{"train_examples": 194171, "orthogonalizer": "newton_schulz_5", "grad_clip": 5.0, "steps": 6400}
Rows from block 12 of a small self-supervised image encoder, named by matrix and row number. Rows with one number belong to one channel. Each number is 200 + 20 x the weight over its row's rms, rounded and kept within 0 to 999. All counts start at 0. After the name is the row's rms in percent of the matrix's.
After each channel's rows are labels from the 100 images, of 14848, where the channel reaches its highest value: "top examples" is what is common among them. Only what is clearly more common there than usual is listed. The data: microscope photos of single blood and bone marrow cells.
# convs1: 3x3 conv, stride 2 (model.blocks.12.convs.1.weight, 192x192x3x3, each kernel summed), inputs 96-191
# convs2: expand pointwise conv (model.blocks.12.convs.2.weight, 768x192x1x1, transposed), outputs 110-219

convs1.140,123,203,197,198,210,192,201,217,192,205,173,208,181,157,208,156,184,210,219,196,203,188,196,186,198,198,206,219,186,171,167,218,215,185,214,186,207,186,179,203,182,214,185,236,201,193,237,213,202,181,193,229,187,233,194,243,186,203,200,219,190,196,171,208,177,217,197,247,221,237,233,227,204,214,192,214,180,244,185,211,237,190,228,189,203,168,180,180,238,197,182,209,205,197,192,197,198
convs2.140,100,204,194,201,224,209,195,208,172,221,191,178,183,198,206,191,220,202,225,161,247,205,173,192,190,185,166,209,190,217,195,194,228,209,192,173,165,173,169,192,227,190,200,166,232,192,226,151,178,232,190,208,205,210,191,206,199,216,149,207,201,208,175,190,212,176,168,206,202,206,147,203,207,187,192,210,182,244,221,210,239,180,210,191,185,187,214,251,180,195,209,191,168,208,161,201,181,195,171,215,214,189,212,183,197,176,199,208,225,197,185
top examples: cell type: segmented neutrophil; smear: peripheral blood

convs1.95,105,212,196,181,182,195,197,183,177,182,218,203,221,196,208,205,183,193,209,195,207,221,245,201,186,207,196,177,232,216,181,214,184,185,190,163,211,200,200,203,199,241,219,163,208,205,202,211,181,187,185,197,179,204,193,152,181,181,218,197,187,210,137,224,217,159,185,172,213,191,193,252,209,176,188,213,211,185,203,208,184,253,180,213,190,179,218,252,196,195,192,222,201,216,189,196,185
convs2.95,102,200,202,189,173,175,177,215,176,210,162,157,152,224,201,179,160,160,171,195,211,191,230,163,210,222,184,193,207,198,181,203,177,246,215,206,156,221,195,204,196,203,207,183,182,197,207,174,188,193,198,209,200,227,188,220,177,226,168,194,192,183,187,176,201,175,167,214,201,216,245,181,195,178,194,204,198,182,164,207,211,199,234,169,193,199,193,208,200,201,222,194,192,190,225,162,175,175,229,204,253,211,175,181,202,230,214,195,209,183,193
top examples: smear: peripheral blood; cell type: eosinophil

convs1.145,099,189,237,207,192,192,173,174,191,212,232,189,215,187,209,221,204,213,201,213,209,197,199,190,148,205,215,190,168,212,236,225,209,199,193,221,196,180,254,200,213,140,224,205,215,179,194,187,191,199,214,179,210,177,193,167,187,200,193,237,175,189,198,218,200,182,198,199,203,209,169,205,196,179,184,189,204,169,187,182,188,253,168,213,203,251,220,233,201,190,215,186,219,250,208,202,192
convs2.145,092,212,201,233,187,175,183,181,209,193,187,197,231,141,201,208,219,197,181,199,255,202,221,211,209,184,210,239,222,181,173,186,181,174,235,222,183,189,214,196,212,196,209,174,190,221,223,215,184,201,194,199,180,204,205,183,195,205,203,174,185,213,219,177,192,207,234,229,203,236,183,212,184,185,174,174,212,186,175,217,190,254,200,201,194,234,203,190,155,218,186,217,202,202,247,181,212,199,220,207,179,190,228,212,181,218,198,161,210,219,198
top examples: cell type: erythroblast

convs1.165,095,207,211,222,226,182,179,213,176,208,184,238,223,185,199,202,217,199,220,210,190,219,198,159,225,203,204,185,197,195,214,189,188,194,175,203,226,242,192,189,216,228,191,166,196,216,195,196,210,201,209,198,222,197,251,211,206,214,193,200,188,194,180,190,189,201,172,200,188,228,222,191,193,183,282,213,191,201,190,245,207,202,177,178,208,177,180,225,201,205,184,184,170,172,211,180,176
convs2.165,098,194,198,206,194,219,228,167,203,208,195,206,215,197,195,205,200,179,196,199,206,206,184,202,194,186,204,201,250,183,210,202,192,228,183,204,184,204,209,205,162,190,168,181,220,212,177,199,177,207,200,194,192,240,206,180,187,165,220,236,236,178,223,172,198,212,163,150,187,220,200,189,186,222,171,184,181,184,197,196,166,208,183,187,183,194,192,155,210,187,163,215,140,211,232,190,180,173,226,189,208,174,218,206,179,185,204,177,209,170,191
top examples: cell type: segmented neutrophil

convs1.151,107,188,193,230,235,188,217,169,238,188,192,203,211,252,224,186,180,186,205,219,226,183,183,197,195,212,194,198,175,193,186,227,216,195,198,218,186,202,189,187,234,196,178,197,179,204,222,228,225,213,188,184,175,217,191,214,199,190,215,185,179,214,197,177,207,196,206,195,191,219,190,208,205,202,222,190,181,182,205,209,223,189,205,224,199,208,222,172,207,202,222,191,211,219,199,196,202
convs2.151,103,226,196,176,205,211,175,227,203,200,207,166,203,163,207,217,220,208,182,186,174,219,197,189,175,182,201,193,205,191,180,196,193,246,197,226,171,202,208,224,193,200,189,209,179,211,174,200,222,201,187,175,199,206,186,170,189,203,183,204,201,230,235,199,180,193,227,181,249,232,224,208,194,184,194,219,207,242,214,160,199,211,206,199,152,214,168,161,158,191,171,221,188,178,225,215,206,177,178,190,225,216,209,174,238,192,165,197,214,213,203
top examples: cell type: segmented neutrophil

convs1.94,107,197,233,194,190,177,189,228,200,209,185,197,192,171,214,202,158,182,226,193,197,181,261,164,208,201,183,180,185,203,202,173,196,211,210,215,183,227,192,191,184,229,153,199,219,172,211,203,198,208,233,198,214,209,175,193,180,199,192,202,188,175,183,190,198,179,199,175,209,199,201,195,241,210,182,191,219,214,178,185,207,190,193,210,201,150,192,168,204,190,240,184,201,169,182,188,171
convs2.94,102,198,247,222,192,172,213,182,220,208,194,203,249,193,205,184,179,234,232,195,202,194,224,201,205,209,211,222,208,195,209,252,198,215,199,202,219,202,177,227,209,203,205,201,197,197,181,213,209,187,224,211,173,219,186,180,212,149,177,184,202,169,205,210,188,281,158,157,216,217,180,208,214,203,204,167,193,248,196,198,209,222,207,189,198,183,236,194,213,213,205,201,187,166,229,196,197,218,259,205,186,206,182,175,218,259,210,231,207,202,195
top examples: cell type: segmented neutrophil

convs1.164,084,187,184,187,184,204,226,180,195,172,183,210,241,217,143,192,187,205,190,200,200,214,232,202,188,193,206,208,203,199,192,206,212,198,172,201,214,191,177,193,222,232,179,179,215,233,217,205,204,178,156,198,208,150,201,181,212,186,207,202,181,200,205,198,198,172,174,204,161,197,176,228,181,203,215,197,200,237,202,194,221,197,181,182,251,202,203,214,208,227,199,188,204,187,228,182,233
convs2.164,103,172,187,203,209,213,180,209,192,194,191,227,168,194,232,214,191,203,207,197,222,203,219,185,219,200,203,213,193,183,215,194,233,214,202,204,195,192,202,173,197,207,216,201,214,180,210,248,208,197,205,181,216,213,214,197,206,234,189,219,183,188,215,186,193,187,175,197,167,223,191,176,212,183,208,186,216,194,239,190,153,198,203,237,240,197,202,198,234,182,188,187,169,236,188,208,203,183,214,189,174,187,182,213,196,200,188,216,201,160,216
top examples: smear: peripheral blood; cell type: basophil; cell type: monocyte

convs1.65,089,238,185,219,216,193,214,169,178,193,230,204,239,223,208,199,202,191,192,205,180,204,182,191,185,198,175,210,220,191,183,239,167,212,172,207,197,191,215,176,188,192,188,210,171,206,195,196,201,260,214,221,211,185,210,184,169,206,188,184,185,172,188,170,229,178,182,201,205,185,206,196,235,203,161,186,208,203,178,208,208,165,199,172,226,212,207,178,195,173,158,193,213,224,203,197,182
convs2.65,104,228,199,237,222,190,223,189,193,203,215,207,193,186,227,161,229,193,187,189,175,227,165,207,195,229,230,217,231,212,178,194,225,212,201,199,190,176,223,198,189,224,204,191,198,210,161,210,185,180,209,164,183,223,211,145,225,180,198,177,214,237,190,205,221,211,201,214,209,196,239,202,202,208,187,173,205,227,246,189,215,257,175,211,195,214,213,165,211,185,190,176,201,199,165,204,184,172,178,186,199,231,216,195,179,220,194,238,204,213,220
top examples: cell type: segmented neutrophil

convs1.70,098,206,223,220,149,202,200,249,212,207,171,177,181,153,211,207,207,186,234,194,192,171,212,211,213,184,255,223,218,206,182,162,188,227,202,197,194,193,184,193,214,206,187,217,220,180,176,205,191,213,206,188,215,181,192,195,210,195,162,203,212,215,172,207,185,216,254,184,203,186,196,193,190,224,172,156,192,191,201,185,179,204,215,192,251,194,198,155,206,198,214,222,202,181,199,205,208
convs2.70,098,176,195,197,209,253,199,188,199,157,197,200,198,180,199,232,236,213,150,217,172,203,191,182,193,194,211,216,248,181,220,231,214,205,188,156,174,201,199,191,212,175,211,205,203,195,223,221,224,178,188,181,181,208,185,248,209,196,163,222,194,198,200,173,190,184,191,211,193,205,185,208,195,180,206,219,192,163,175,214,171,185,175,218,216,155,209,221,206,230,158,201,127,208,223,199,162,211,171,219,197,197,190,181,221,184,214,207,172,226,211
top examples: smear: peripheral blood; cell type: lymphocyte

convs1.84,105,203,185,201,209,191,187,149,174,203,194,180,189,239,173,202,182,200,174,239,179,187,179,174,233,208,200,192,198,202,184,194,226,195,170,181,183,178,209,211,211,198,178,189,198,209,201,199,226,209,165,173,194,178,225,208,176,194,204,184,194,154,211,187,236,222,181,242,204,167,189,216,194,210,203,186,236,244,241,223,195,207,237,200,217,183,205,187,174,237,201,196,187,207,190,171,217
convs2.84,096,221,200,235,207,220,238,202,190,196,214,233,165,213,194,204,194,211,168,226,195,206,181,195,212,199,186,198,191,240,219,199,217,226,176,182,223,205,193,171,189,242,204,197,233,200,193,193,201,175,197,171,193,234,205,195,175,256,207,219,214,197,222,224,198,232,207,189,194,184,202,193,199,242,236,199,196,203,203,196,202,193,202,199,227,209,228,180,218,185,201,184,195,195,190,222,236,214,179,205,196,208,184,185,173,221,207,193,196,221,186
top examples: smear: peripheral blood; cell type: band neutrophil

convs1.158,088,209,189,209,202,176,203,171,209,221,197,231,207,217,195,181,207,176,197,208,197,216,185,181,195,221,202,208,230,205,198,252,204,180,219,187,201,182,226,200,220,230,198,194,198,181,213,242,190,204,219,221,177,192,200,238,192,180,223,213,198,181,196,190,177,203,227,210,183,204,209,228,189,180,160,235,165,196,183,201,192,185,218,224,205,171,246,234,197,244,171,197,183,208,180,194,215
convs2.158,097,202,237,172,234,188,245,175,186,179,185,216,192,194,194,237,217,172,186,198,185,216,211,229,200,228,198,204,192,194,178,198,199,198,179,208,200,197,214,202,211,172,204,188,244,172,206,192,199,195,200,235,218,204,185,153,188,185,204,192,198,173,195,193,180,186,185,194,164,232,163,171,214,226,166,238,164,208,209,196,214,214,178,161,176,204,199,189,176,200,194,213,197,241,165,196,191,174,190,225,199,219,214,217,165,166,198,182,232,208,193
top examples: cell type: erythroblast

convs1.103,100,214,193,187,199,220,214,183,201,171,222,200,218,177,197,193,213,196,185,216,198,218,194,191,197,206,175,212,202,181,180,154,194,218,212,243,200,188,184,187,201,181,192,191,160,207,186,170,215,187,195,188,172,169,208,148,216,182,215,219,215,165,221,211,212,196,210,177,199,211,171,193,220,218,168,169,214,177,214,187,223,179,225,189,242,188,191,170,224,186,215,203,195,214,187,186,207
convs2.103,102,204,173,199,175,197,188,206,196,227,208,168,171,192,189,187,228,227,242,188,208,208,192,186,210,216,213,224,191,173,182,211,205,150,229,199,182,187,210,230,190,186,182,237,200,198,187,206,216,195,171,197,210,257,204,197,262,206,159,229,196,196,161,189,199,188,167,189,202,199,222,193,179,171,175,186,193,221,175,210,182,186,165,186,202,219,199,183,208,204,280,209,194,216,198,188,170,201,189,166,184,170,173,192,205,185,213,135,211,202,218
top examples: cell type: erythroblast; smear: peripheral blood

convs1.44,115,195,201,204,203,205,198,159,218,226,192,209,191,211,199,183,208,193,180,235,185,193,193,197,258,234,173,159,209,179,168,205,166,222,195,204,203,180,216,220,177,198,213,230,218,180,186,187,201,189,187,217,209,187,219,200,206,198,200,197,194,193,193,198,186,185,206,237,178,186,204,193,247,187,236,222,198,186,205,235,246,232,203,190,189,213,211,196,165,196,193,182,227,206,200,205,221
convs2.44,102,248,215,202,204,194,206,174,179,178,201,216,185,197,195,206,215,197,162,177,199,182,185,201,184,220,203,191,194,149,186,174,188,202,205,195,231,218,195,212,187,235,203,220,240,194,179,177,179,195,202,198,189,218,209,212,233,211,167,208,209,223,153,163,171,210,197,232,190,216,227,244,191,191,161,196,217,183,210,216,202,221,216,199,151,240,176,209,206,191,196,222,237,194,231,201,173,171,202,159,198,216,249,182,190,181,205,206,168,179,188
top examples: cell type: segmented neutrophil

convs1.55,116,191,197,188,158,202,181,254,193,242,201,180,203,247,191,184,192,174,176,204,176,183,200,210,255,224,206,180,199,210,211,179,183,196,185,217,192,192,214,246,188,197,197,209,199,212,168,198,187,180,190,214,240,202,212,201,192,183,197,205,235,218,197,178,207,197,185,260,175,200,209,190,193,199,212,234,227,257,215,205,227,201,247,188,212,201,221,199,218,203,195,188,162,195,221,190,201
convs2.55,108,180,186,195,187,191,222,218,196,227,146,202,240,180,192,166,177,173,193,184,194,232,203,210,211,229,190,192,172,199,176,210,187,222,206,214,221,183,187,180,203,211,204,217,227,202,174,189,184,207,207,219,201,184,211,211,196,217,224,203,195,220,224,210,222,203,203,226,204,183,201,199,183,214,218,212,212,194,193,164,184,195,217,174,278,179,197,183,201,225,183,193,164,194,183,197,221,197,210,184,217,203,193,188,193,217,202,194,207,184,191
top examples: smear: peripheral blood; cell type: eosinophil