A small self-supervised image encoder, trained from scratch: muon at rate 0.002, 194171 training examples.
Rows from block 11 of a small self-supervised image encoder, named by matrix and row number. Rows with one number belong to one channel. Each number is 500 + 25 x the weight over its row's rms, rounded and kept within 0 to 999. All counts start at 0. Numbers have three digits each.
Before each channel's rows are labels from the 100 images, of 14848, where the channel reaches its highest value: "responds to" is what is common among them. Only what is clearly more common there than usual is listed. The data: microscope photos of single blood and bone marrow cells.
# convs1: 3x3 conv (model.blocks.11.convs.1.weight, 96x96x3x3, each kernel summed), inputs 0-95
# convs2: expand pointwise conv (model.blocks.11.convs.2.weight, 384x96x1x1, transposed), outputs 0-76

responds to: cell type: segmented neutrophil
convs1.84:488516540533507499475480451561486487466520455502504497482524493495481493517462528462458524515524507478482490516467472479500522523523512483469506488485455461463475492512483483500509505514467475494518501503505490500506484450513510495511508497537493542486492525564459490520527537498557458472
convs2.84:502529558471467505519487516513531537462515505506482480486516492503495543529534502547517521497503511502468502537483529479492539535514481485546512507487524487498515547509492513485510524521502491520511549523544495491485505514483503529

responds to: smear: peripheral blood; cell type: segmented neutrophil
convs1.82:575489452509495475530484454511481477456496466487498509502511463479451512497520511487546507506514512491461528482495481438467520532517531524497495518492481488534496530536516489522477489501500546486513504511532488486469488444508485509478477517503491506507511527506497487508505451446528490536
convs2.82:516465453475538507470495495482523501498529499491510519491491496535496498508492474542513507492483507507512486530530504553483484493537500470488471495514548472519519511464529529522477546451485524479474469547500510529508497491496493559

responds to: cell type: segmented neutrophil
convs1.15:484497428502463480501488544486484530518544477521527522480487512474522488511490475498530518526493493471501523499536473499501463514495476529504514501542498515541530469493501481487499505500577511505501493502460490543522530520509536474515512487512501515462493497454535536463522526483450467523
convs2.15:525495465490502492469492517549505481517472495529523513473533520513496475517448552515502493486491521472493496473497514456536536530481484442513503450491486523517547483506505492504472494494488489485500489486501514440483453434518495487

responds to: cell type: segmented neutrophil
convs1.59:487516416494510515528527548511482545525519493494512469516470500534497525531515511538462496498477474473516458482534499546513508493469487507493503504525521506529514483515512505515512537502565488474527469470520519474517485543467504478520486463521463542538498542492497497504521487501488500504
convs2.59:505540478505538494498481495509510539492501505527436473470508526502554466488490489490484453504485451514466498507460524506543518522474499513492478504506509467500484502512495484493500500487498486525499478491492461525494468461483503495

responds to: cell type: eosinophil
convs1.81:498504525477507539544472442496495557479527530495505492498484513507486533454498503511544469491548529490511524534554519479510461524492462505522477506562504512528484510515513511482467501489500498491519500528484494451495501494510490485514521481492509457496468497509438471469463545506509520495
convs2.81:477479512493487508522444476538488470466456504501537502493480428486480507529448465515493489454486511501470506535533483486518499500466447453479517466544446431516479459480509511466532509483475521521492483487487507537489513503519511499

responds to: cell type: segmented neutrophil
convs1.70:487467490474488478496467466497472499525514467498511527486537524523491480506502469456473525549510497464450499449466478495534536509496520483540509493498519525508512479520470469514489483509490511510519501456481461513505488478496547485545508488518498529536487507496566461542513552495515478494
convs2.70:523524529480504551513499517523519528517492496518536505452517518501499523516493503567520526491480490483522507471523487467501541465497540476514493499548500502510482550456515513527470544503507482527509492506515503462545495519530464526

responds to: cell type: erythroblast
convs1.50:516495495512514493476464478510508473549510476479480504497538483510550497530491517452491534523489482555472517489549509516496507455499453514532560550499554495517446499486484512490491529492519506488461500481490489511498497495490468483493538496534470471544532494533497490466505489522487518526
convs2.50:507519516523533533506512529490522476472516508463503526511480489504498492528417461458527472556481502472529478497500499483475476507526509530464497524472475504523509508483511489478540507538508483495500495480549467506534514487473494531

responds to: cell type: erythroblast
convs1.73:465478510499514491529492513531455517497508510519505471524486484460514521510484488446498473547478492509529473579484473507497464541519523508495538514477499536507527506510550504525496543496472496535483502525508485461509503497546502513483473510528508538498485511463459467517467533487530519478
convs2.73:535486499500534497503456520489552502501483497515512502432497530492521488523575470536497508447480543517505483475511486486529475510529487468481482520557488529495483519510503484513511466571548513530479492529482502468534511505509525483

responds to: cell type: eosinophil
convs1.60:500492498513494481539502479467496464479485473522501489509547480559501466520507465492475522496532512465480523507559478519488468503564470497481522470465497515514500463496455475513489483510470531556520472519509523464496497504449504487500493479484491451521477482474509470509490553495499486507
convs2.60:558512508475490514558512539530527510488499507434547505520502484550537479511507512499523473527499486517491522527498500503495498518480484483480484512509496457538457487508566491486466507508520470512527529549492499474543490485527519477

responds to: cell type: segmented neutrophil; smear: peripheral blood
convs1.18:493543526505522485480507506513497447488458508495483532471495458449452499500507517524469525468511496475484500542486492479521516517450533532485501482524504448495516484511519506495512498518486483511492481474529527497471493514507535446489474507509545511515476503543466494520502561458456528514
convs2.18:518499531515492555550459503560492487489528510492473488456496487484537493518496536495532449487508536465502449480526506513470569534509459528539502496511450506493498501515518534509540533489493557463515532459511494473541501489494480522

responds to: smear: peripheral blood
convs1.87:525518516558554510524487440520486507460527472497471505501497477521569507495531489506497496504462467490512452517536471493543506485511504498545482511510529497472501476484508530481501519477501476567476503504528520469475484493493469501504497481492476504464489503486510468479458460488485540498
convs2.87:514483476503500470488469449474530539506479526448506512505482465528511531565436521486499510506513498556497527479520496522514503506469497514506496497531510494504511500472447473547492519479504522515518537505525463451505488462448544562

responds to: cell type: segmented neutrophil
convs1.7:503504526490516561479503518516490488496455484491499500444513477476542490496474467527495545515510526475509500525515481509469506497440519488473509526528504501485501510513494452503519522523455498585507464505514513508505525454507479495519508517518496560533477536494482477504537498509509458493
convs2.7:521456546513546450473530487502473487507492491480473511507512501512542520472508494520496473481517496494491492501465474489501450525479484526527496436454513494507493502510482481529494504469513493491547462490481466524533507514517538547

responds to: smear: peripheral blood; cell type: eosinophil
convs1.90:489484481527448490502508442469509476529456527517502524515538479520476525526491503461490535486498516501467476513495556461482508463490494510462456494493493487493516498500500487472494534515451500462522468470541494532472470528526487507458532493516522474536476493504489523525453498483497478523
convs2.90:501506472488500478477490548499470479515478512545479486478475515544545474511487519518490484526429501494456503506507547447495496492507465481570465507522478547489524543444496493528484484529507489530465506496491513522535542501513496504

responds to: cell type: erythroblast
convs1.63:509464495497420471485493486481485519472521462500491497522494481503470492477515475469498479491514505480498483478546491478487533543527481490507549470492485485474561480500456498494510491502499511543519495519449485530512482515500481536539473485483474489501513494485544500476460533512432488493
convs2.63:531512479505539498501519480513482461478502478533516506506529505521478507481496523486523462510528498493518503517471531538499527544488500476512495496490537520497547479508506532548505490503491511488505512513487509493495440530498531509

responds to: cell type: artefact
convs1.23:465525451520481541478505527480493550494522479513503489493537510502479521521489506481514509544510491500503499539474487502483470476534490546502486473523472490526508525519496552464493506460479515545505468465521521533497490518487532521502486502520536480503450535567527507464504552498522508506
convs2.23:499509499494500508537493481449475504502488521522496510478486467508525465487524531534489529505497499493504495519470517500540486492466464500455501491481506505529501507482514516457533514473490515501474532516484484493499483496474479542

responds to: cell type: segmented neutrophil; smear: peripheral blood
convs1.6:518489519526499525524458477524463506488510500503485500492472481485519495523505477507472490500456489448522519468476476500527503535468493514472555507477549518493519521467487520489436491492517513519535514521478527471530503506467493459550458501472511503528459499518500479512491514442506511553
convs2.6:501497533467507524481513484460473546529523527540474515499535489511520498491482522540502503497461545543562508503499506501470475489539478501482553515482486535493495508610521495492516470536494489520498495469500510506542550504487497477

responds to: cell type: segmented neutrophil
convs1.33:500509454516492470537479529520482518482503474523512495505518526506487503511473502496507537497531457441498495475473502503501512531508531519478523495489456465521484486494435486541532515480507522517529500505503492469490509540527476516514463483499463561515519504545510493491479525454448535533
convs2.33:505541532504477503423524525527540504481466481524485500532517609519499468483497501484531471494525519513483532487571546452482506507537511482491512486504492478527534482523509487474468509472517532516503502499535527527497501521486485494

responds to: smear: peripheral blood; cell type: platelet
convs1.21:504489485546507477516461485505507458536520514538496472462500521514470442551498530494500502521471505484490508467496475470494488478489498523480472471434532500455493506500512540517472471522468473478517520464483473465507488484499515490500509497561493513499515510463470468501512503475498556530
convs2.21:538544499510498474498485498495470526554544521491509507460510527462500575508426504492450499503498466476523447541551495506508496491517498493516504468506515510486505490550483516435487512443476496462497507482514470524486476503511488511

responds to: cell type: segmented neutrophil; smear: peripheral blood
convs1.88:484468558492472474491519513491508478547493469496490487493510505487431485508475496477474497465509474505507490483479519507490507485447506532516542518574441487477476546487525501527497531483495485498479483451483506479526529475507491476505484503498471507524572504464509499491503473522501508509
convs2.88:513494511492510507426516490485518510508486492515483510494494511531537442508511503540492491515491504502502494485525545459528457473465497524579518483529504494483503474526498469487482496474518488545495525550477498515450511498481496501

responds to: smear: peripheral blood; cell type: erythroblast
convs1.55:472497511458532492446512471548497499472511490522466455506471489471495467530457501511489474506500508496474453524521477491505493487547509508454485503511468466543477524548550520505486485484496455489509508492506500487515511506513508485504468472527512520480553524482484461463507476501497535545
convs2.55:487490465480479494480484502504481493528496517532498456500498477497450504479473497514497483507561520534468449496527498473543472522548468483511516516488519505527470497546464459491518510482511504501468520483463540500490447478512488443

responds to: cell type: segmented neutrophil
convs1.91:446532548494538493552483500494521537467473494488520518490486466508539517533467508538499502521522509460478492490520432514482520496532527492472528522495502529494500481489492489514518501496474490498533508506488507487517514468496503515482462457458539495507468499474522505459450499440480497535
convs2.91:474498545477503510536470481483479478532522533464481516550540500486494468506509509462480511497515521535516481459466507532519511526482493504488507478491474492550481479471507502513562493457488524501491493534538514476457518487472518518

responds to: cell type: erythroblast
convs1.79:522519484498512502506470473504473498471531535499462438458513475497506520447499522511483502505522521469493523511528479492494486460514496497475489502453538504520512490506478526495489502499509503419511528478552505498480500512498502527519499463512558483451460515535425496501487497504500489494
convs2.79:529507459452437524487480471494502527488484511513459467501499494485506474475501487505499510495495488509532534501452476463466472475477515494478465473459497501454490502473515461485528485483539511516473434565518515443497518484468475473

responds to: cell type: segmented neutrophil
convs1.48:480524512508559500523468491504510555508504532519491496528469480513525543507519460486463486543458481469485517453483492503545485487505500512502499517466484519512523466492488483489499486498545480515536526437514460491519494502501491495499502483481515431505500510470484559526489493463459508490
convs2.48:496487531475487489509496474500491531467470496529498522514479540475501491532456525542550450507515501536451552488492498487501490534525454470487536516502475501519516499526524450464473500497507522514530496516519505464497520480549506520

responds to: cell type: lymphocyte
convs1.49:478509495477505477525503497485477541506534537505477477478493519523509501498488447469443495478517488490511507471473505498478508541481530493529490499479510546456485454526510479491472469500530443515516487573517469483490493474514536522507458513507521528511474521523543503510502445471485497486
convs2.49:510469517514526515544515535540490516486506510514499539517504514470542477500525490517523438465457464485525490455528498525528518476534467533545464509509526502455534497526522487555461527537496483522520488458525483513515521544537497521

responds to: smear: peripheral blood
convs1.72:466530484470469480469459545507513454476469447477496515480468502495469528502502501481475527461496490489444502527463499460521506532425502491518529480519465475509506476508517523507489483514499511475486473505468480483504500511473477476459480512498479522518508515542516458532510468526477490500
convs2.72:489512536493532539545526492503533460502492471529550505511508498516516547515481534462485501531528463473511504474523508503467520498477515484482484509485473515506545468512485500471472520489509507446505508515490526507472453504487461484

responds to: cell type: segmented neutrophil
convs1.56:494535542477504516472475474488500541458496527469491497518490506427515503502467482514491501465501520487508528526521521471506482481489513510476484498543454453544529508498502514484531514519514476575532508493523475516470488448475465478502475520519508487486462524493508474512514534507496516462
convs2.56:465482506534525479520501510468503519482504513508444501501514530494509501505529529438537466504520478517504503553495522468510532536484501493533523507508487534499483500505472403513490515500537534552514556464531511453498496472516479497

responds to: cell type: segmented neutrophil; cell type: band neutrophil
convs1.53:489524501491521462494422514512536439535469480481482502474502490525482550505505490451488513463475498487468505483488485509520499478501475517505513496538477489531481505497506482531464485506508524472492483478477504498500466474556476490489505549532495497556463506477474496488527445514472525511
convs2.53:541474538467533513554513496486528458485492529494508442534510488512473491519456473513444500512489491485458503508500494503493499501478496475512520526477466523515487467453527486506516531514479502471535513503490507439506509490528514488

responds to: cell type: segmented neutrophil
convs1.13:492498457497449468508485529477505482480551468473463492483509500489483485542478490505468509479505500543479500504487506470497504477437498509430474466543485470481487501476477521519455501492517523472468504494487485518480496495532505502538509469527502505522569522509507488479488459493476472530
convs2.13:464471495490505523431523505536496524500456506544526492466479522519527487500511521479524473452475490485470522463507521491528509486547504476511476496506521513470484459481513477526492511486512511495531482498490517503499474517539505485

responds to: cell type: erythroblast
convs1.3:506549495504432506489477501498524488473509507518539502476458505483481531486503527501495492513533510471500481517521510498552466472500522530469490496512480498542478478499446527536525470464520487453518513477494471507490492522509548497483484455485560525494468489523457518504530525498516460512
convs2.3:440512481514518476495479505495494556490494510488469478517475479502513464475465533507469510539500468513483452502489447502453505491514482452486483507484472488500485509510478448481544540535489507473498504467491511493506495486480492481

responds to: cell type: segmented neutrophil
convs1.8:493517523512520472485503478516494494512457512503506533441503540492511537524487488534512524501444500464497487507489466523490455475497541502479490473535495484542495479487486479512497472545497491559503498449502506516510499512479475477486485440476529541543477494498507469489504567501485476489
convs2.8:458497515458506480494510505525512519487511457457538499503558512510484507495471532485512439526570506476495516493472509457486503527495482518551491518479500497507478500542483460526502502507492468493492474483544492471416517475505473500

responds to: cell type: lymphocyte
convs1.64:496473500529518498532476482486455497471526466472449530510453477483477462493480470471515540470485489469496485501494494508486481476508480504500526465471491521497502483470503510510460484523534489520493459509523534435468486494466524501485514496503510478570489533526498503449476486479472464521
convs2.64:492518510449475545495500503470521508491503488486581519505540498500518508531489565509495482526535570523512499490498495457498466492486469480531516467483483507534469539529506453496493502491529483524512484489472488469528503516516524522

responds to: cell type: erythroblast
convs1.36:484507488541459446493536501506522497493489475469478516549511496499554529476510494479502540513508459482522477500493465486473496517500522480486486487452508515477477481532469510536487512504482488552475548492528473479526530508487496490550500511512488517503513516472423490479488544492528497470
convs2.36:529483506538472525429493498534484478484496495438497543462493522479488509541533498499491523490474524464500522511473483542512461536484516490513534488518516557500525524496520471512470484490480512508478485523525489450494506506509550534

responds to: cell type: erythroblast
convs1.67:507477525508493519486487507490485509480489515477477511429484510472518550515533459548511496448544523487456511469509466465483473485511479511500467479461487476445509517495505508528484515523499497470513508535518532522496459510502497515500494474506552480524485493548524513505439464490504484504
convs2.67:440490486462499531469535501528477535497519498507486532468503475467517517495497477510511498533549485458543475449514541535482458464497529497506469461457487518443519475470476489504474489506487506501489444493484471502494519521480442497

responds to: cell type: erythroblast
convs1.16:477505562511456546492477502459485521492473492482512499501517467528511510512505474501515499527517525520424472509473505435498512497508518518484495516490468513474518491495492512546495476510438554506442495470486494509493492491487435500502499489505503497525490521501506457492526538496469478485
convs2.16:472485519479487497470516521492505519486491481518528506500488513511500524484470553457511491509483504510480489513529500517486518482452511512480473522502465512494517467509488495455550508506493529508517544521500488485476538505497530505

responds to: cell type: segmented neutrophil; smear: peripheral blood
convs1.2:464477502507470470494421452519517514491515465509497471506522475501473514498448494527479511477498456481510504494524483501465557534522529510506496484494500500547526485502489489487464505502495520543539496497531474434491492462471495464531486492500501490497465502524534466489490545476516509487
convs2.2:533504473516497532493505513494515512491500503518508521456492560538524524457477527540550531531507493478510505493539541491561514524499509519515465518506494484504506505405443524515489529500525516505473466513497491540490499507542529481

responds to: cell type: segmented neutrophil
convs1.38:473503514520500455522478443512458511537504484493506522492505539531511495527487483460457487514489508487515493486485474482494542527479509495490496534495484530516514511486487478538483512494514445513485480477490452465501514486519529478552444456482513470502463515527535456460487508470497482462
convs2.38:519487499518507483491507508536547451516486524502509516498476468509469502499517514525512504494517493489524439548522523530539527477540474490510482491523489495480506513494509541504521501512513497507498547478521481510497464507487492537

responds to: cell type: segmented neutrophil
convs1.5:506542484465518433486465490520505534490521529494521483492495487501488503495487520489482506515523449503503493443508514511514544542479498560454445526500502468517467509455489527511462492496506514495508505490489554512455435497515487485500483517495478516531467510509535499489531497504487504531
convs2.5:479489531506499494538445505510465509511498501547484474554496542467510496505494463525540490467461520539518486473499498495530493494492484517521551428515529489499488490473522520493497477512465484452584481511496511473527541501522472485

responds to: cell type: erythroblast
convs1.41:537517548550503510480486463519476506507469508511518535493475461477524459516525528499478529505482502478479511517490512508542499542516479459505515482456524477472552448515515480484484514498489502556498461512524495532469450445497534478527480505528514509514478506501498485504524533488513478484
convs2.41:503487492513531499482495496480496535464508480502518476496438530491496564453506490515505500493478517526518494502476482532508525519523505555500498488535517529509501525486484535505550493514518487522517509486488503577519519519491532499

responds to: cell type: segmented neutrophil; smear: peripheral blood
convs1.34:532528494491523505504527503500495544465493504498479518506503515472540521498552509504480524492511551477512512488515485501506515510482488484496472533549507488522524497479518394515474517499509524479490491508496519489448499465518494463504519536531485484504481500510517542531426516460504490522
convs2.34:499506486454509498498514454512492495522540511508473540468494461504445543476522509503507477466499468479469497538493488490484499475479509469500498477502467517456571504485467464488484485484483483489479512478483518502463429495462460522